Rows from block 8 of a small self-supervised image encoder, named by matrix and row number. Rows with one number belong to one neuron. Each number is 128 + 32 x the weight over its row's rms, rounded and kept within 0 to 255. All counts start at 0. Numbers have three digits each. After the name is the row's rms in percent of the matrix's.
After each neuron's rows are labels from the 100 images, of 14976, where the neuron reaches its highest value: "patch colour" is the nearest of a few named colours to the mean colour under the peak; "peak at" is the part of the image that holds the peak. Only what is clearly more common there than usual is listed. The data: microscope photos of single blood and bone marrow cells. In brackets: how many of the 100.
# fc1: MLP up (model.blocks.8.mlp.fc1.weight, 768x192), inputs 48-95
# fc2: MLP down (model.blocks.8.mlp.fc2.weight, 192x768, transposed), outputs 48-95

fc1.761 107:145128165155172192110158100127069098098161081105125149084161155079124134144164134038126023146092138118177107125154126138135133111152156159160082
fc2.761 123:125152076075086138143108120101156132157135126136172060127110101230137077140141097180129145121145097100139124119133095184187132143116086158087111
patch colour: grey (52)
peak at: centre (36)

fc1.86 084:160087190098168083100118150075142174091060086117152136116052080131163118141096068163141152129161108133113134135148105094125095120127075175090174
fc2.86 061:109126164104124140114164103140147134077138144105165118095150110038100180135114139105094146123121135139131059134131086107103116115150107089135101
patch colour: pink (73)
peak at: bottom centre (29); middle right (25)

fc1.598 098:136133208162125167137151145130062136140071103120132096111133144073138139157132101087108094094146128188095151160145149062053165112120169114115190
fc2.598 076:135184159152161160106141108162149144093142061114144155146184193083092194128164086074116092088110167143136112188127141102148044137184149127150113
patch colour: grey (67)
peak at: bottom centre (28)

fc1.509 111:082100175126124156143083134155148115118194178127120180124109149091080110154104135135106102148140127119078138126125131110169046181131120163141150
fc2.509 132:132186085123165159153109142087167152161101101141132074163087112189210145121139098113193114082138100111217108124123125154186122126142143179079152
patch colour: grey (61)
peak at: top left (48)

fc1.53 115:087141100159155126139112185107081181145150190081105091153104125105122088138099192115141073121175143111152187158110152134169138126121118159081160
fc2.53 109:087143108114112126121105111092186170109149069113118141132116148183134208129140096125154139105122113135152069156141093151135065127134130111161098
patch colour: black (28); blue (26)
peak at: centre (69)

fc1.120 073:085093127069166190121156172154089118090154179088156176071132163088151127118107170075083103100112167161187102096106146148153159104158121076105131
fc2.120 028:129178187092101125104155118128160118109072131150106134133063071160163206137098131117176121101109099078138099102181051086153133105134143169112160
patch colour: pink (55)
peak at: bottom centre (27)

fc1.48 091:151084117115118091156124152146112140142146141123044176158071133091086141130121190107153120110162121127096182121096156076072171152161129124156096
fc2.48 059:114102145155065075099191076122111136116126113128148140105163108145136100123102118082166232224127127124074185153117170143141119191131159115194137
patch colour: pink (65)
peak at: top centre (28)

fc1.295 104:174148167157183190132089152092112153092117107076165105119116146110135162125180118074146132063154098153208101127119070116172138032104118109128121
fc2.295 100:111072162134123156133156098090158140096117090122110108121106093170130144110134095083138147092118151160145091148151112144131140135228118133160126
patch colour: purple (65); blue (34)
peak at: centre (65)

fc1.46 089:131079102153164166125082136127030127130116124074104123145095133080169136171102126109122117128127109092106086140115116066055132163132065082083222
fc2.46 074:095144121122058091154110176072191152158150144167072121156038103174115176113107141149142112146165082153123169148153168116095091147129099140119115
patch colour: grey (49)
peak at: top centre (27)

fc1.401 067:133155096158102195082082086117122090161111154169103107142143111164166094153130089161081113096146107147134113125091084094159127142073152113094161
fc2.401 041:145101143091129129130178121164151126146089133140086145092101094091107196087156129108108099088125112132152107128156117116086126133116131088151066
patch colour: pink (58)
peak at: centre (35); bottom centre (33)

fc1.416 114:099099153098154089160132123131128095127109137108100188116089080103143107143117169088151187101135128082091140143139151106087156172107143115177160
fc2.416 076:090117152134080045139168127093148165139141153128103135107109105153139150115082150120130249188167070097069229118151141156129133165125131148121117
patch colour: pink (66)
peak at: top centre (25)

fc1.535 112:137094165091127124136133121117072096150183179052135144141132161092070136184094179169091147149117141064077137106094152095137172136080094148117162
fc2.535 151:103151131139082107151098152066184188136154179095056115145015139159144144122108159108184113108168065145133151151115105140124101139106125162103167
patch colour: grey (45)
peak at: top centre (25)

fc1.695 077:183110204134101175080095116136135083081086147073165121114101125159101180145124134104132092117173113192082166117134096136072169072129082092102169
fc2.695 034:119178164129163148094136116110144140100135054126106143140164152082114184113160134044099099119144137117151103164166141117156059099142148141111099
patch colour: grey (73)
peak at: bottom centre (28)

fc1.743 075:134114103137154126153158129105085140177152167086137076173109120111184105147098096098153155079135098175142116149133149076166092174095084097066127
fc2.743 038:125143103143122091125111120150156137102125103175190085099190163122098170083119133159193194143180154129143081162127078172168107167104096156126129
patch colour: black (44)
peak at: centre (71)

fc1.110 079:120140138066106196109117154131142098123148157123092174146071168096099179125159137076159170073100145100119109133081112150057087112110084147132154
fc2.110 031:118157088152154148124163167158117149101166086107127139158212169057152175095086146168117094182153138119100073058122128097110123131077124100093053
patch colour: grey (54)
peak at: top right (33)

fc1.78 121:154170163170135194124090157159148100135208147061095161172154149096081176152131137107091137112129117121128134137145127137155102101140186135137138
fc2.78 163:152142122147154103155153111116121159134091106120171077111114139153178120128084158132169191204170114065137153118171095120130113158103136180076171
patch colour: grey (59)
peak at: top right (34)

fc1.575 084:140129189091146141104104184147155108136190121112143101174129144112105196118143117070117149102084117164087084109098093095139145078110116103096165
fc2.575 042:134117153140123134113197109143118171141093183137170152074071156128120101138112123116157158217142133116113173128144130133151082225112132157117176
patch colour: grey (60)
peak at: top centre (41)

fc1.60 078:166093089124094159134189100166142186079122180159164118119163066118115163156184096142167075078130111118141172099130119145152139096161138130085134
fc2.60 046:124138128143145098126202152173110120145079179145125136125107098054143144092111192108138114147123112105109120082167094134119155104128176119133139
patch colour: purple (83)
peak at: bottom centre (49); centre (34)

fc1.358 091:103106125120128103133123163128164136128131119199152143100096070110111190108114148077115090134082149107145149081120141149116122087093102116150070
fc2.358 061:134163067190182126104168179203131106133137096154195112139232139074130105099155144144115118160158148121128047107162201088160176117152151065113100
patch colour: grey (56)
peak at: centre (76)

fc1.361 089:171179148166174135146122118164132169114158164146054179143116137117150192174127098065170110065163095102150174138126124056135079144133150133164094
fc2.361 053:136139115188164122106164139106116149119131065129055128169095112130116173071122160084145111115148131130142144139160195096121124082187146143176181
patch colour: blue (60)
peak at: centre (80)

fc1.623 122:130152155129147140126154108125178100114169082095107163132097154110083199120160096095177160116167145134142065188142043099157067083121123207140118
fc2.623 148:131154142113174172159168141178098132136071129128221096128215106095163080128098125101119087132116154088163170120123124139165140193147112133069135
patch colour: blue (32)
peak at: bottom centre (35)

fc1.400 132:115154096093132114138124174153092131156119097175128152088129115122133141141149150132125131121159122103117151084126138090132220139114147082154107
fc2.400 162:091099071169108106152120151147160133135163128141170121117154137131120160098095158141134179162171126090121070122157174134120175143116113114093100
patch colour: white (85)
peak at: middle left (44)

fc1.747 096:160105171116170113154150086117043137127123181128141110119112104110076141165159113129115190097090140156078160132154151117088132112160179134152170
fc2.747 072:136182158125111141087165110156130111102136064121149174150204171109121130153145098103132138140089139156110173142100136123164054157177160113165159
patch colour: pink (82)
peak at: middle right (29)

fc1.594 068:176101161089099128129176171090149166152118149154086180135115156109077128117113114130140098155101139182126171138158137125147134093127109099142102
fc2.594 028:109158142193160135088182155159061170129167111106131192094105094104139117129118187061094123176170119151120143121139111082101105163133159088163178
patch colour: pink (56)
peak at: middle right (33)

fc1.21 087:125150148106102076161161134118113173170097145164156097116171133121129166133122167106101136139164147118152151140106186142171160060151087128106158
fc2.21 056:122188115143144067160179168144152121149119143132082157117146115122156198122107189143132150137140118085088134070165120084129174088086134128131086
patch colour: white (80)
peak at: bottom centre (28)

fc1.179 071:168189149181118150078157140083112145080089097092062121186071126131192162167155096158145069135104086089201153082129145147150132125126095120125083
fc2.179 040:142105179131138088106163169131117164119136145121068111113077041136109147125101197107130113082106083140130138108140155122106170128161160105143129
patch colour: purple (74)
peak at: centre (53)

fc1.536 108:134176117113140166110141146108156131127107100148163143098100074091114143089173156141106082101134111131158053113118113114069157063174097116117095
fc2.536 109:123219091124116156115128161189163167128157169154156118155137133106125130101191114135147121111140107106161135127105134166187114148128154118100108
patch colour: grey (52)
peak at: centre (49)

fc1.312 090:138094148136174173135163135131163180111149130095121142109123101180093162107136155067175164115117107096162174145110171101123120131177121200126122
fc2.312 072:088120145137119134110161108115189116102131062154143135109113114102101214093114109110112113137130142134116058171167116116117075117174153076162097
patch colour: white (93)
peak at: top left (32)

fc1.34 093:126143119089122196141101134165132090091149138124092121105038109057116170192136132077089050149114157116097130132085100075074100157153143164114119
fc2.34 073:138161114159184131167168116122114113165075096154152085162150115163151134119129104099158119138163123117164174125150128108144142175146129177083130
patch colour: grey (64)
peak at: top right (33)

fc1.470 137:155121133122102156076098090122125091083145206108178134098152099121133090160173117064180056099134163168121113175110147148127132176121107071119098
fc2.470 212:126106108146133112125113087122103105122071160143143155059099099155156142134149095074209088138151123144145098134169156109079142181114128083142137
patch colour: pink (82)
peak at: bottom centre (26)

fc1.464 064:166114100122131130121155149087118086101136149182167151075117104166102156106172178106159145154077091173147148133169142126145144068129074097144155
fc2.464 024:134132157162162144161163106097132133147115116071088070144127157185155146177131103092154156093184103119116081182156147150162181084089100157131150
patch colour: grey (55)
peak at: bottom centre (43)

fc1.628 073:166130158115161139114121178163136078140181189137156100173149152087129112149155140083175153075154148096160159122165164163096168110149080081163096
fc2.628 035:123114122132127116114166144132101148150099136164111156104103137103110187143082169112141100167170091094121131140145150089116175136124172131113109
patch colour: white (60)
peak at: bottom centre (35)