A small self-supervised image encoder, trained from scratch.
Training: adamw at rate 0.0016, 6300 steps, batches of 128.
Data: trained on microscope photos of single blood and bone marrow cells, 194171 training examples, 4.2 epochs.
Rows from block 4, named by matrix and row number. Each number is 500 + 50 x the weight over its row's rms, rounded and kept within 0 to 999. All counts start at 0. Numbers have three digits each. After the name is the row's rms in percent of the matrix's.
# k: window attention key (model.blocks.4.attn.k.weight, 96x192), inputs 0-95
k.0 107:518476460522567493458433462461524544476539497511539551494509431505396564548418540599431565482532411498405465516531554484536477527521437444460449481493587551573512636455495485460495497536537507454531511535520465493569557549532456497554457523450556500521569510554512419435548454475569415498
k.1 092:527499456506549496522474510443550507528504491501483458465520435456409483536514452489406528474541378505506571483547548539484549478465464455451435455457511478542527610512463473447547529529457454495459473513440503554580539464470441545450405554472525527437491578554450390467528551547522485477
k.2 090:506490482463432502512475517494491431513448408442487496468432491445432557477533559539497516474540459440526468446544466498506489436481490537467465564510498581509454600469562566443520553473512429537495468520503470505588516523541449529563414492406478488556534440539461467437534517532610438528
k.3 086:474455473475526483494552419568402393510519493528412433590550534475483454478496524586422610457503489536448563420433481481559494544502440572463558567544493454525491554527541488550523475466421496534503506450542554579458422555459489470539527457492542444475563507590463491462429480523396441540
k.4 086:510512454583457444493509425487428469554453534566547484462438491459625457453509521484579486542469605543494522420480476616537513562567419516494509524427490441413586454421534572526473393440573577500548475507578545569481465479457491463491500559408467463410543517611510497492439515506448576461
k.5 078:507459601572507440550418469481528438481531488491452538618493477509451441503410459467536477555518498483419435396529463521551416488561484567466517579436572408415496482573431490516449500529503409495523555374533543502435543480432489506520481539530491479537568476438523472401520410507416495491
k.6 089:521563516424567451600538522450535602518473567474508490446476462548519475462518502388574479455440547454476405486486581464465512573503466472459514423578463437552511423502621482446547566530519526452561480579489484437462570442525626484585595544507492513505516504524515490554558486485492545513
k.7 105:496444538507459507464567519482498407485486496550431544481468529540593523436575598521509571514536610510466559481483481518454536471512526478522476554452403479438565427512461586484493516447436504519443500474600501572475541553464528505420457478540584586436482490518553562430494574475448507496
k.8 095:455480492383557475440606477511437490523593462474544518453560468567560466525586495405538531455458567548534504576562546474491517508490428485519489493498422527566509515525612532448475462411498527576482500566513439546475498511480539493527516485479526483429486492577454605544449530557478518570
k.9 093:480520529632446445445474491571556453466493536468510548525505559492489554501465509611525522560531555530568519484492461549552549464523557529583514471435571532444515490499401523505482438557418464547476475526482439522576528498437432457563418420505520489538470571439472534494467399516489574467
k.10 103:564534551559527530536410534518597496468454553559520548572488512365418476472430475605519534539552438527549435438424523516547449502528463484495555522431579434448482565553396491512445435547537506440509460408446566522496592521496479459497513432482483498462476492488494407397492454520576552409
k.11 087:495575532445508462474467496566502552526573593484388449569585566478549471500546479397521556462493551452534509447480566470514384569477451455443503499508454492522475496469534529505491505500493452510518499517419621485403444463541613468461570480469482436497450568542539506549480602552424504476
k.12 090:488600496481430549408492478467490586475531505430591533530453496546360444486489401544436473493544412477462470547502512560546497484484494515529434404573564504547518569460520423467550510525507481519553532508547527475589469550517487437426449493441429509519466528510499559578572569528537409485
k.13 097:470553478389582502561485486470515662501451515521549508477483489548408453457499470417560456487472462461549445514492493504512511600454480422520523472547479548488499544470549372512562569507560581541562468510478535485528462417566546480507537478515457460603489526466489519609586548489460528588
k.14 098:463536617479502537424347525448433496472505550466473546548511478566508533498514450489435523535523502451467469563500538435540499589442456585514557436578535502551479479514449476545485520540497502546545557559521588473458432466531563476496612503519406499517569475514601557498593601460483442522
k.15 097:549554531426484485572537579506517575514471520547511439523519424503406441570441422423515373514447487502546485449552469410574431586475456438531493413524620454523506494479482381472496585441491551423523540473393568524548469459488563486469494471527390461587471544412409530588531423467492504504
k.16 098:534459460546495428583610540632443455512451443492542574356487586501404564508564535524511438467410584490518466559545478493573564529505571419530471490440567418462492501500543586555448520419503464505465524562477456497478582534433532564534435428498478520539512447484598479525493452521490510398
k.17 090:572526497428505566555474507602407558526523452554424580476544492459484496462461560538496466563392527462575475448406471490541548497482473519482539432570523469557480516435482543499494501585481480427531427486502506499448530543400446496548446460554492502502515439518537479516490464504533548473
k.18 089:535602536497408573440548498467561475481548603525518402652523423432505513583448507495448460433649476544443491551470597446388521537507468525505507486504454504528539540496486523497522582541597484421454533429481512551514493507517509550426540532569480509490494491568423506533561434574547468580
k.19 090:499530487412549545490423488430534488480480605422478425575535498537525521537450540444479528424611469559407559466508567479476479529554477530533446476517397583534475435452565499454569488552469435538532460508553574557561477517513486460491522543481552435514431589569413549545440504585466553488
k.20 107:501470515465521473509479463468614577409493581474512470475509500513568475473546446432490505490568404460433449458460526472538437477459486500517458487500472575462500516514528446523504492527491474508465483447422503538447405467577514501511553507426574468484517575556501594568444604499472534504
k.21 114:562336391601441463550528416565537423501524440565499603359489525448454481501553562600489459558411509522516529490501466481513509480525515422480543544496600464467571530552512577492518433460533503529515433488463438518348516500469499500499453484568587438515492486486610529416556456476437561462
k.22 081:429485505502469534548437606526513460469417537465496472493519438427401546447434494508457497619426481486479465558491509436522537466577566586582483509499571511568461494549442533446518518540525421449480467497525492545503475513457536516513391407616465453542536530508503509539554413482523516522
k.23 093:590399470568508528482596540551550572499523468593545486357431578558531513514577535547563530529507433502489457526580512505544493525414512390541382425461446517446513567506558569537485493489503471514475500518376499557451520490555447563504525563414481524448500496421499562564454497485504510464
k.24 109:558365415547521471534509425508573420501545444550519528398473605500541537450557503553557429535438566507527516433519559475475470459492519406489502472458488448466558520471528524544495426431480502526419469528440362524365469520531498509543441453493565534489560431512567536478509428469466563457
k.25 103:476508552541515543492583565549466575428489475459466552460471583508441559449577479522535517468465462402609477467552420514483541522479520505545381502455498448444493530559433472458537465428407572537485531576459454559540511512506418469497430444451423564578468579462489485570436532505554505396
k.26 101:459381413533527526515523463579485474561458408503474563388498504468530516423580503527595527498378518440597459483527442529500531467462548445551434494429610493441488488536488484541428473519447567525576520508459431525400514529416462510567453425562489481518499474451520509440494500489454572448
k.27 111:538452348490483486512454425505505453441531532534464470511480554449527531451507453516542515543493456493528492439497561570426489522458499450492481501475520476529541418483478575467503461532479556626493441541426533509474490513579432512514458480587568494446550512563520499451529526546435569456
k.28 090:552512366423510540446369450446510476479497550421500550525446394450442486503403495588523593579573485537491515422433599491491390512529460534491579572519628474540509408530504435429546502501512464475527518466493548396531447413499435488504505422569560475519507503551489470479558563531555527547
k.29 098:493413423539527507546528533579465482564534520571570570475542584409505532508577537504557434449452482479603534480489529548473495510516608506529447543444572492557518482487444497406516496524552476523463545528417416531422534568492514572434436521539482476553509497459471501393522425555512487388
k.30 093:539398522581453502526592440529472510522400431540547489474497529553523532463561528532560412543374583446511533495541483415489498465488523466525435454466514485572580616530473555556585497517550487454434556463491381487499525484484454524488462512482533479424456452414509522503543393536459447454
k.31 088:511457518566468548513617574587440531557528532554431528440419552494497448436489525515558455526541486467526470462490491442526511444434536481531534520468488482558580552460415471480442457463522574506501459589397416549447546597516481489523400434573448524570563597520554547514548525541438546430
k.32 118:584442406457495494505440431547457509547457566569444524617536586423490503495576487547562496510577547534468544478415523529483496490489454468479528490538372567472502448517466461439434440491506525637471539487432577465473440550499574530464535446591518493406548530589508556480449580509409566596
k.33 084:523569560568444438527474438477544443484412477488427562451457459458513453470442482566531585443564522549559495563503461535448514466558459562506588451482439427512520508547420625528584448462463545457495462545500456557547512569550445438429547540528529578471555572473569447402479453553544454524
k.34 107:542439497546533505481431528470489587502491491455516479497526429427568441584440466494501472479445523541518393361508510507543439484474474541549536512518537435413469457522450540458395501521504500507543490527596508512461524502506546481547611502564521376466477454537543444495514586416479620491
k.35 117:550489540504505501491463562514558507561576469507556536545586482486520411583498507497432539497406499468547390420491454556512459588433452477580528505477653480464447451503446504478482480532493439451611474526517536451420588462408547482504578504478513459472460484538598490470491497438466524484
k.36 103:492528555385497539495506505441569536553544381529548509491451476618457450517552567408545472529530460500563538559501479443551409478421546500547447498533509565463454546517573402461536540545511437401488541514436548557451513470548497485547452525469495430452424532478386550541475449536549488449
k.37 111:540541603497526490441542488434489482446526507444578470421534462621435586547472574357527476488386485432435446545606495461541540567559485491491424539466606539507506510474569493577476481489482437445451459540522450543529528526506488552508495553497512466511505469439526505497483440538507452410
k.38 108:499454572488536478471512554505465511515550509465537439501509446489562458563517546484551524513533521511461377437566454554519484535547533558495449473526530502418401485473421459413517432523410447433536462560519472554465466469495499515509515493548548451469477545464546426519464547461487631413
k.39 094:413578576507484494442536492430588502521476471465511534440490550498408489480513589524512458583477508490448581588547485490482502513497461497452525490521440544567584504516557518560523494526493475537398524576491572517483469575473444473472478587398492531478586454469421536518486425481518408518
k.40 093:437456550511515445545600520520510481409537442488521444480546509515454505489565524522577436454489573456530462501539531383455527525427531542462438497528485505534443576568408529542414513435402420523531576496403454518420489521416477500484557464492518441514485556474548454539481442469554550447
k.41 091:460554470483445442426522398505482455471547604523486505620516577479504554434537550468504480494576461563476590542515510414466453550462401459386437558517423520500542515522516509516591489523435441551471559531564563546548446586479425507460423607528503533511539555501451506409534560516478399565
k.42 101:562481511441481426480440547520469490422492544469520480550501570532592463484508509443555454429470477512465414472537492517508545547492503510473454574442539430406482520554326450466528404508395451470598579515468491578482491529435494528522428530553580534445419458506535465543472580466476591410
k.43 101:561408452532561540612504434608529488516488530515443450553549480400508498565505455585507531527516534503558520499387481433550471458450453469534575462482448539477481421541504421499484456479434510569494537506449509443474496490533573483539449417563507580493522587565534473538433529492454510565
k.44 101:502491558354569558471502562357541619450514471424509447512456493542543523462535491361490475502568470507548478509510508464570410504475497475517467422451504484428408468413530462461569571527496456538495445510557487539516493460524443501567416540477458471570447580512450577517495475464514532523
k.45 108:565492592464493445543530567425484570429555554491582516491574417523586485512504551422556540521417471520475423469570490489483452489512574501511444554447492464432430445564418547443474498434465478427540495570550485540536556469494472580523533497508545469453512494507588494542527559532491509475
k.46 099:513500604540456468435552529453527508539509428465537540442463450579413566467455516551415531479489416546489515468583524528514506479472572486502427450474587467548482582450522612521613502521518502466448451552479412529517513471544403523517507530449467546477419497503487454475537481497575408415
k.47 124:539472416505476543465522499551489431555435511520435543543443525435482431490570438625489550460576483521506627561338465499497443466527445494509550471504416583521479514545515490524521475550471538566467517532487585497469450531487540450465461514521467499531504475588439509469467551548499545502
k.48 094:503489528381461456513517471482539522556473461496505418504368508605482407645425518471475529523556489611495500492477501442524501553441515428570551496450579507379378552494553530578485513549553508426486488501536511544494549462518553460552560471485439391498400514476424503546464416568502531577
k.49 128:467503528499566522504459484434463459516513513531516548490495447517569406552427604493488531398424473590534396431463526566492463498436449498534617511494530453429460438542452511467431462562489469500484472421564525429412609465508599426538657450496545439517589476496559472478469483492550527538
k.50 096:478567509457561500505417528491555588580434398427427552531413517514435412574445476502456530469558552447475548491542489412581539526459482481569428457562492520489404487468571467641526533528509444434563448454580526453491543494514435432460539480507393422563454455521542507452531510525599494552
k.51 094:465573513502438529523447498516396515551499558511509513505548440431523572462439494534525443467496514416470557462573464597439486514505398486471483547473523526512650408558521510459496527444519500489500610530499490527579546524436502559475481490461512517518536382459565518464513555404532501596
k.52 129:506511461593474414481510532519491453476461558481534555451559527490454596359610543471558544425473492458457456501484471580458518442609584575423407538500513464545550478577518532485468459437456597552520593497499474504504505554471449588450404523519567605481574517473524507531440539489441495447
k.53 117:450598421504506533525543566567541462502450438512466519509520473519437475493504444486447464502541554430464567535611423490561588453552567502473409475495486511538546578439505445524546452473533598412527477588510448536565499552467394534468389538487472494488473499537515506567523452466542451497
k.54 114:508574425548471558449455544548475510517464519491417540526546471479437566436495481475551525481505497384497595540537411443517519446539561506448423469477492470632571554517481494574582447498465553424490563544510523465540498525462446563411405505492458499528558468536550550554529504506507515461
k.55 094:598474550458510445499504468454493525509505496524510493441516543542422532480543490488565520567469550496423557541537449427434430521559553499484430509447493446468499539570494486467526509449503470516458486531474517581544432445528499520512451393600602501498455598435473512556511452512436462542
k.56 123:561429545501496393531474455472395431459535555508500554471511576472552563398584489501629445413500528418444494511500490585423554437547528500392455578483430533526573421597515520486454480496510544578512552566490474503434436522525514517457454537528567633467541476461572490492421556501421531435
k.57 096:512469526478555473425470515455602512532486440447488456493415572479543466493484513490408519479565504480599455501544500500588484451427549453469535450521504555518463512489600558514482489603481572503461532533493442485528525516541530485415569564392485526503416593534526518445503478574530480451
k.58 101:442499543454446556425550538485617554594470450457455476487448434571494409656411449476417462577522459571548479467447540466535455575439468432550527510513583567456463520474555497527573527482517433465490483468516574518549506559568496405523558521436478475444392552558488473533523456534493405521
k.59 105:565403494448477515535454447456566532461467585541572458465496480515500526526480560445538493581417425471460426466429527525495423481544534464473523448537504527499439502531464561449526557472496419530447466519494457494434433534587526461548543502579570516489472573482420529546455478512504485447
k.60 104:446478570416503579535531475480532522555482410439463513509447500499553441650383475450394513494534497619580547502431516438576435546459505516604556517511539461458436563409503485556510547516560410462541454447499502445478543513556574434515607492429477393533444486526500516439547431434482536497
k.61 100:484559491450515530516500472499569515492541360413467481458383430535395435546452418492382483565521503479504611548555449466567532520435483508587502454504512438475477616438531475619557579526488503456542495497497501461511521516515442466518548488503385433581423482484430555527593479447525506471
k.62 097:584476515500486426451472449515511475438518526562459452466541547504523556361594465460578471455562520491449511544479447596443490462535525483461446508439407458560600508576442451487435473517421552599517538513462421488536468503518473492474488488454535538428600499482466496559449590543457469468
k.63 125:469473537415517558480495488466572508589553424515507506541441474539493444606450512470403532531479518606504549482452509442567446581387440476578591503556576525394452576476505517545485499580545445483505456458484544453503547441559531430542605494472469391505438503480424466483514481542570527506
k.64 105:467550512386492489532451467475399437553512593487434467475523483522570473446431516433541531528570518530439520501492556497469508578554420549482552579471506537431520464512498516511453500541528542538437537589569564480435535488536551506555550605523622431441504521475472546439530501466504535566
k.65 102:578414571534543531528485472548540526526413436486467493439400532454459511462573400555467548466498592458525459485484409471459462525520593515536438428486450553527405612462541516457554505433507479503554407475407428560459454438555487479444526431576465547460521521484563413485447447509417515538
k.66 084:535418494501450446504531472440484510478494547577647471410473462449495564475573490458509453482497471480581548483488443542465495475486504503447446496484504531498399526521453432398459557500513556539462507565475387490485462577465560570524441439559468514510457611457401505542516401575522424522
k.67 112:546455474564497512572524548532582522545496453456437560422402519496526485525572489578519499502433536476626449427457422484478495547494590415527491401509503518427499515485464496492468461455489535504558416463447511496420583493530491499580490468559410442473447512558571454527513435519407548475
k.68 080:466545498562576550526422498531523559505481518512497536414408505491629482477476612443451495540522558484477378497448402460482558553470535432513480451487476516547511519565566463560504547562483507495442522603515524559447513542497504497564497599525523433415454571476535431464445523426520516512
k.69 101:577447549595543556479452493515557573535471454404414554449474478461543491457554464509459564489534582459609525505428498445492475473469548389517514462477498461562474572484517562448541478497442464543527428494462440460446459471488433541563519393476395449508556448489504483512567537557432463537
k.70 085:475469597491447511421509531550434550513509500388554496546410551541536501433569481544508575468448480541444438464448517473508480481506583557404485449549414596589555493489561489477509530406451492626537517485450500504528471538485519490468529462460427506481552572531514540502433493588415510480
k.71 092:538407472500524464520528493466476520514605538441413549434482475535484494482582475429554469438496467445456460494450466546491424542473536511434608468580563524513465425550457586368473460515444549584544546466515486514397461468494462439467596532507578470518532453555538534473453535502405552477
k.72 121:476507586562428488456486549528516509457519452527563465479509527518400570582503453572490546536537514429517522501551447446480505462555575530471453424541510500583550510492514470510519561425517487512560546491417437564581508539472432480501460405530374496539532495427446437548524420602537380456
k.73 105:601428585560479467565515546540558525541404418525468571516440532514447551570539507573509473514499520467635522438487463467561541552461586508497405463432486502492467575457451493527471562521427521520486452517487489510557491535537464485503456437519375496496447480570575427519557426561463490522
k.74 090:463516496480563458547425456396514417464542545496443528516529479480497422541499462457425541518517498558378554474449590493510477593476445536502599559490525549433490390462495498457483424517592511541462535573511610517540452503529494513431471610483566527498590408542539606490522514408546489586
k.75 085:469614533408429488505492495397469477539481592557542489533467453593558546504523540462472542584511529516404494486547590496525438541452381523416477565540545513500560448548596481474451547537577591506377521548497546472585466495452528504574504577532494467561527407532496508473556462438627465569
k.76 092:532398509594552518483479612557591512456462420532549590467509505391491471507532471568479565552495417462512502461522498531466551405480623435464440506481539481448485475550434560493410484534426524474595460546515447576530454449429423495550523386585516538509471480441531412522480528527499445460
k.77 103:527476481546566542468513581532522515589461418527428587432423502496580439538464444563537494474487596565588537506413454446585461560417553482544443460473486500430439512496500520556458554533425534455538431449469540474531592467508503503546466431468415474528460502459542444498584452483423541520
k.78 095:544505522534483448522442487517434493475446483559538565515547444471488495479494576515561546480488474451479408438571462518496552535464522522560538565546513406412530491588380532380377420471440532552514538473498422544402562478450498534504487463535498502534594527512516455519421503449442544539
k.79 108:609426545532515520466513461536551503474443411450446478443458522444404552506563485557546489473437575413613416526497391432514464484523517465528416393477444563569496588503483482542464540447428497470541478536479418535524471500467425467451449412490489510442486493492554411556467517522439517521
k.80 109:534446469461426460536550483497463506435511516559501478393555600467492500447541492550610510539522508447441450516461508510509552438501557524430553581485638495478527473574519493410491460535453503414482463601475443580484518512549504532521476580488600557532521531426627457511492547493506531450
k.81 109:506533539493512493406425501507500491549466568439512502495475465499494526503576471532424487450551482519439542530539516578433509573554374513551509429466319525509438466486559497588499541516468492605544467408498549406563523546484564476553597535473496479475543447514399515515487527490458435468
k.82 098:498502501507579422485445545528505515440453565552498460540482459530493544525520470474483514561493426454457444515543491555472498554554505486531403491521356485511435455519526496528415571452466492605468478439447536466480442499544531454468479527446532544471479551565356485444453538545417514507
k.83 106:380476520574444495515521510546408461568521409477526544499488431537552501519380597564519564490472458511475623449511534466582534504472450471570468523545524539431565454453500465576498528461560504472510583494495464492499604458453435479432522515556462515499458463577448525523482512446533516529
k.84 102:529590572501503465465426485534474507561450485509489449501562418560463515442522438494389553435489411459467505511459533552491514577575464464479409426473403532532434489520567482581447546489486531552496532401513590485549446485426583513539461453452522522573483471490351458528492443528538446467
k.85 105:516527559524576546512427543458580588477465494501476497531450479486467437450562477426503462466556505498541475485483492551477493539558517530524453426503333545464452439427569432492498510523498542589432523448421543455410539445559517432459513446552424460531419485449441453539439511461497509491
k.86 089:597527443513532504463478531498560570489419499579414458527456515484446589543601399409467478502537413463459460543496463485439519542542538468472502462479425608532514515499487490497444503452424519499457467428449521552439454487530522498504508471485469472559416561475394553473545470561447388504
k.87 082:498464445533486479438562544450572479557423481451577492464480527444513505440510510393458463419507590556519484440490528497505500494504522544588556530425469531427535522476491523527438464445523568479471508417471432461414589455499485433531573429528432540472439550548548492448418565536447478487
k.88 086:496496577488564435515489501542568653423417476521428485542507441468427571444623466496482438469437542524485373603476528431455487559534437546470506474546444511489409452497470492421490543549492557551540442579424487449539419522485525493465539574450522445504498508509414474559483497502455436491
k.89 115:449524488508509516499480533527519529546448439435497525512468450528560425588478460543425466522560439558490531456490510483503497558522499495575456502437489530434445517438502511596513562475493463542493526386527580459486518438495562447538562444452404446545476411541478525492528425461558554592
k.90 088:594420438542532483556434519540512530458516559556566514473425463416555476439581459458562493522461553503522541434514474501463457462563439505547532471435480610440517465478512542494471518390476449581426484466438550491428516472608498444575504435450568568421403505510398426466436495461466458540
k.91 084:556511493478487524495490497582478571401408538451520454459422550465416479495554487442491548518445473419427415494457438444427566470591528456427491411450352463593448439470504483497452449451491562507456498483523520524517438532520546509423510459534461480493550548456456536516438411546546387435
k.92 097:460540518446500519443452470478465443490556459534536492447461419586520499541502542539399575496538392573491590507493518575524503571547428526500492455506352495497525486525508514594470517580573457510522529443505565441553477489422587538555547520488441509516478405503430470453461454526515470507
k.93 097:551505443536417560563629420439520434510588545528458476479496494486432534551421433543515541575556488445474524480509513456530526425408562522438477476553563463488545517484484496409485412488528542417511475460534496520524473561517399526489547581495538429440531487454645483515593550475497514486
k.94 090:488502455492564460548472561531552460610408393508489449525441490568557484574523578456506507450519487537532553457543445490484475478455484456509548484498456490509470487496533522474440567458511520589533430425444557446387532406468486460450592525517373469548492495489401537474501447467429546474
k.95 099:476550497473571479467378636448609548466440455468445549439528489496446453468509479471494401536460498427512397579483496460418562490474485475523539504483421475542453458539451509412428534605540474579474537493494618399489487516454557419481512468465497490574521580535488510451593453418522411437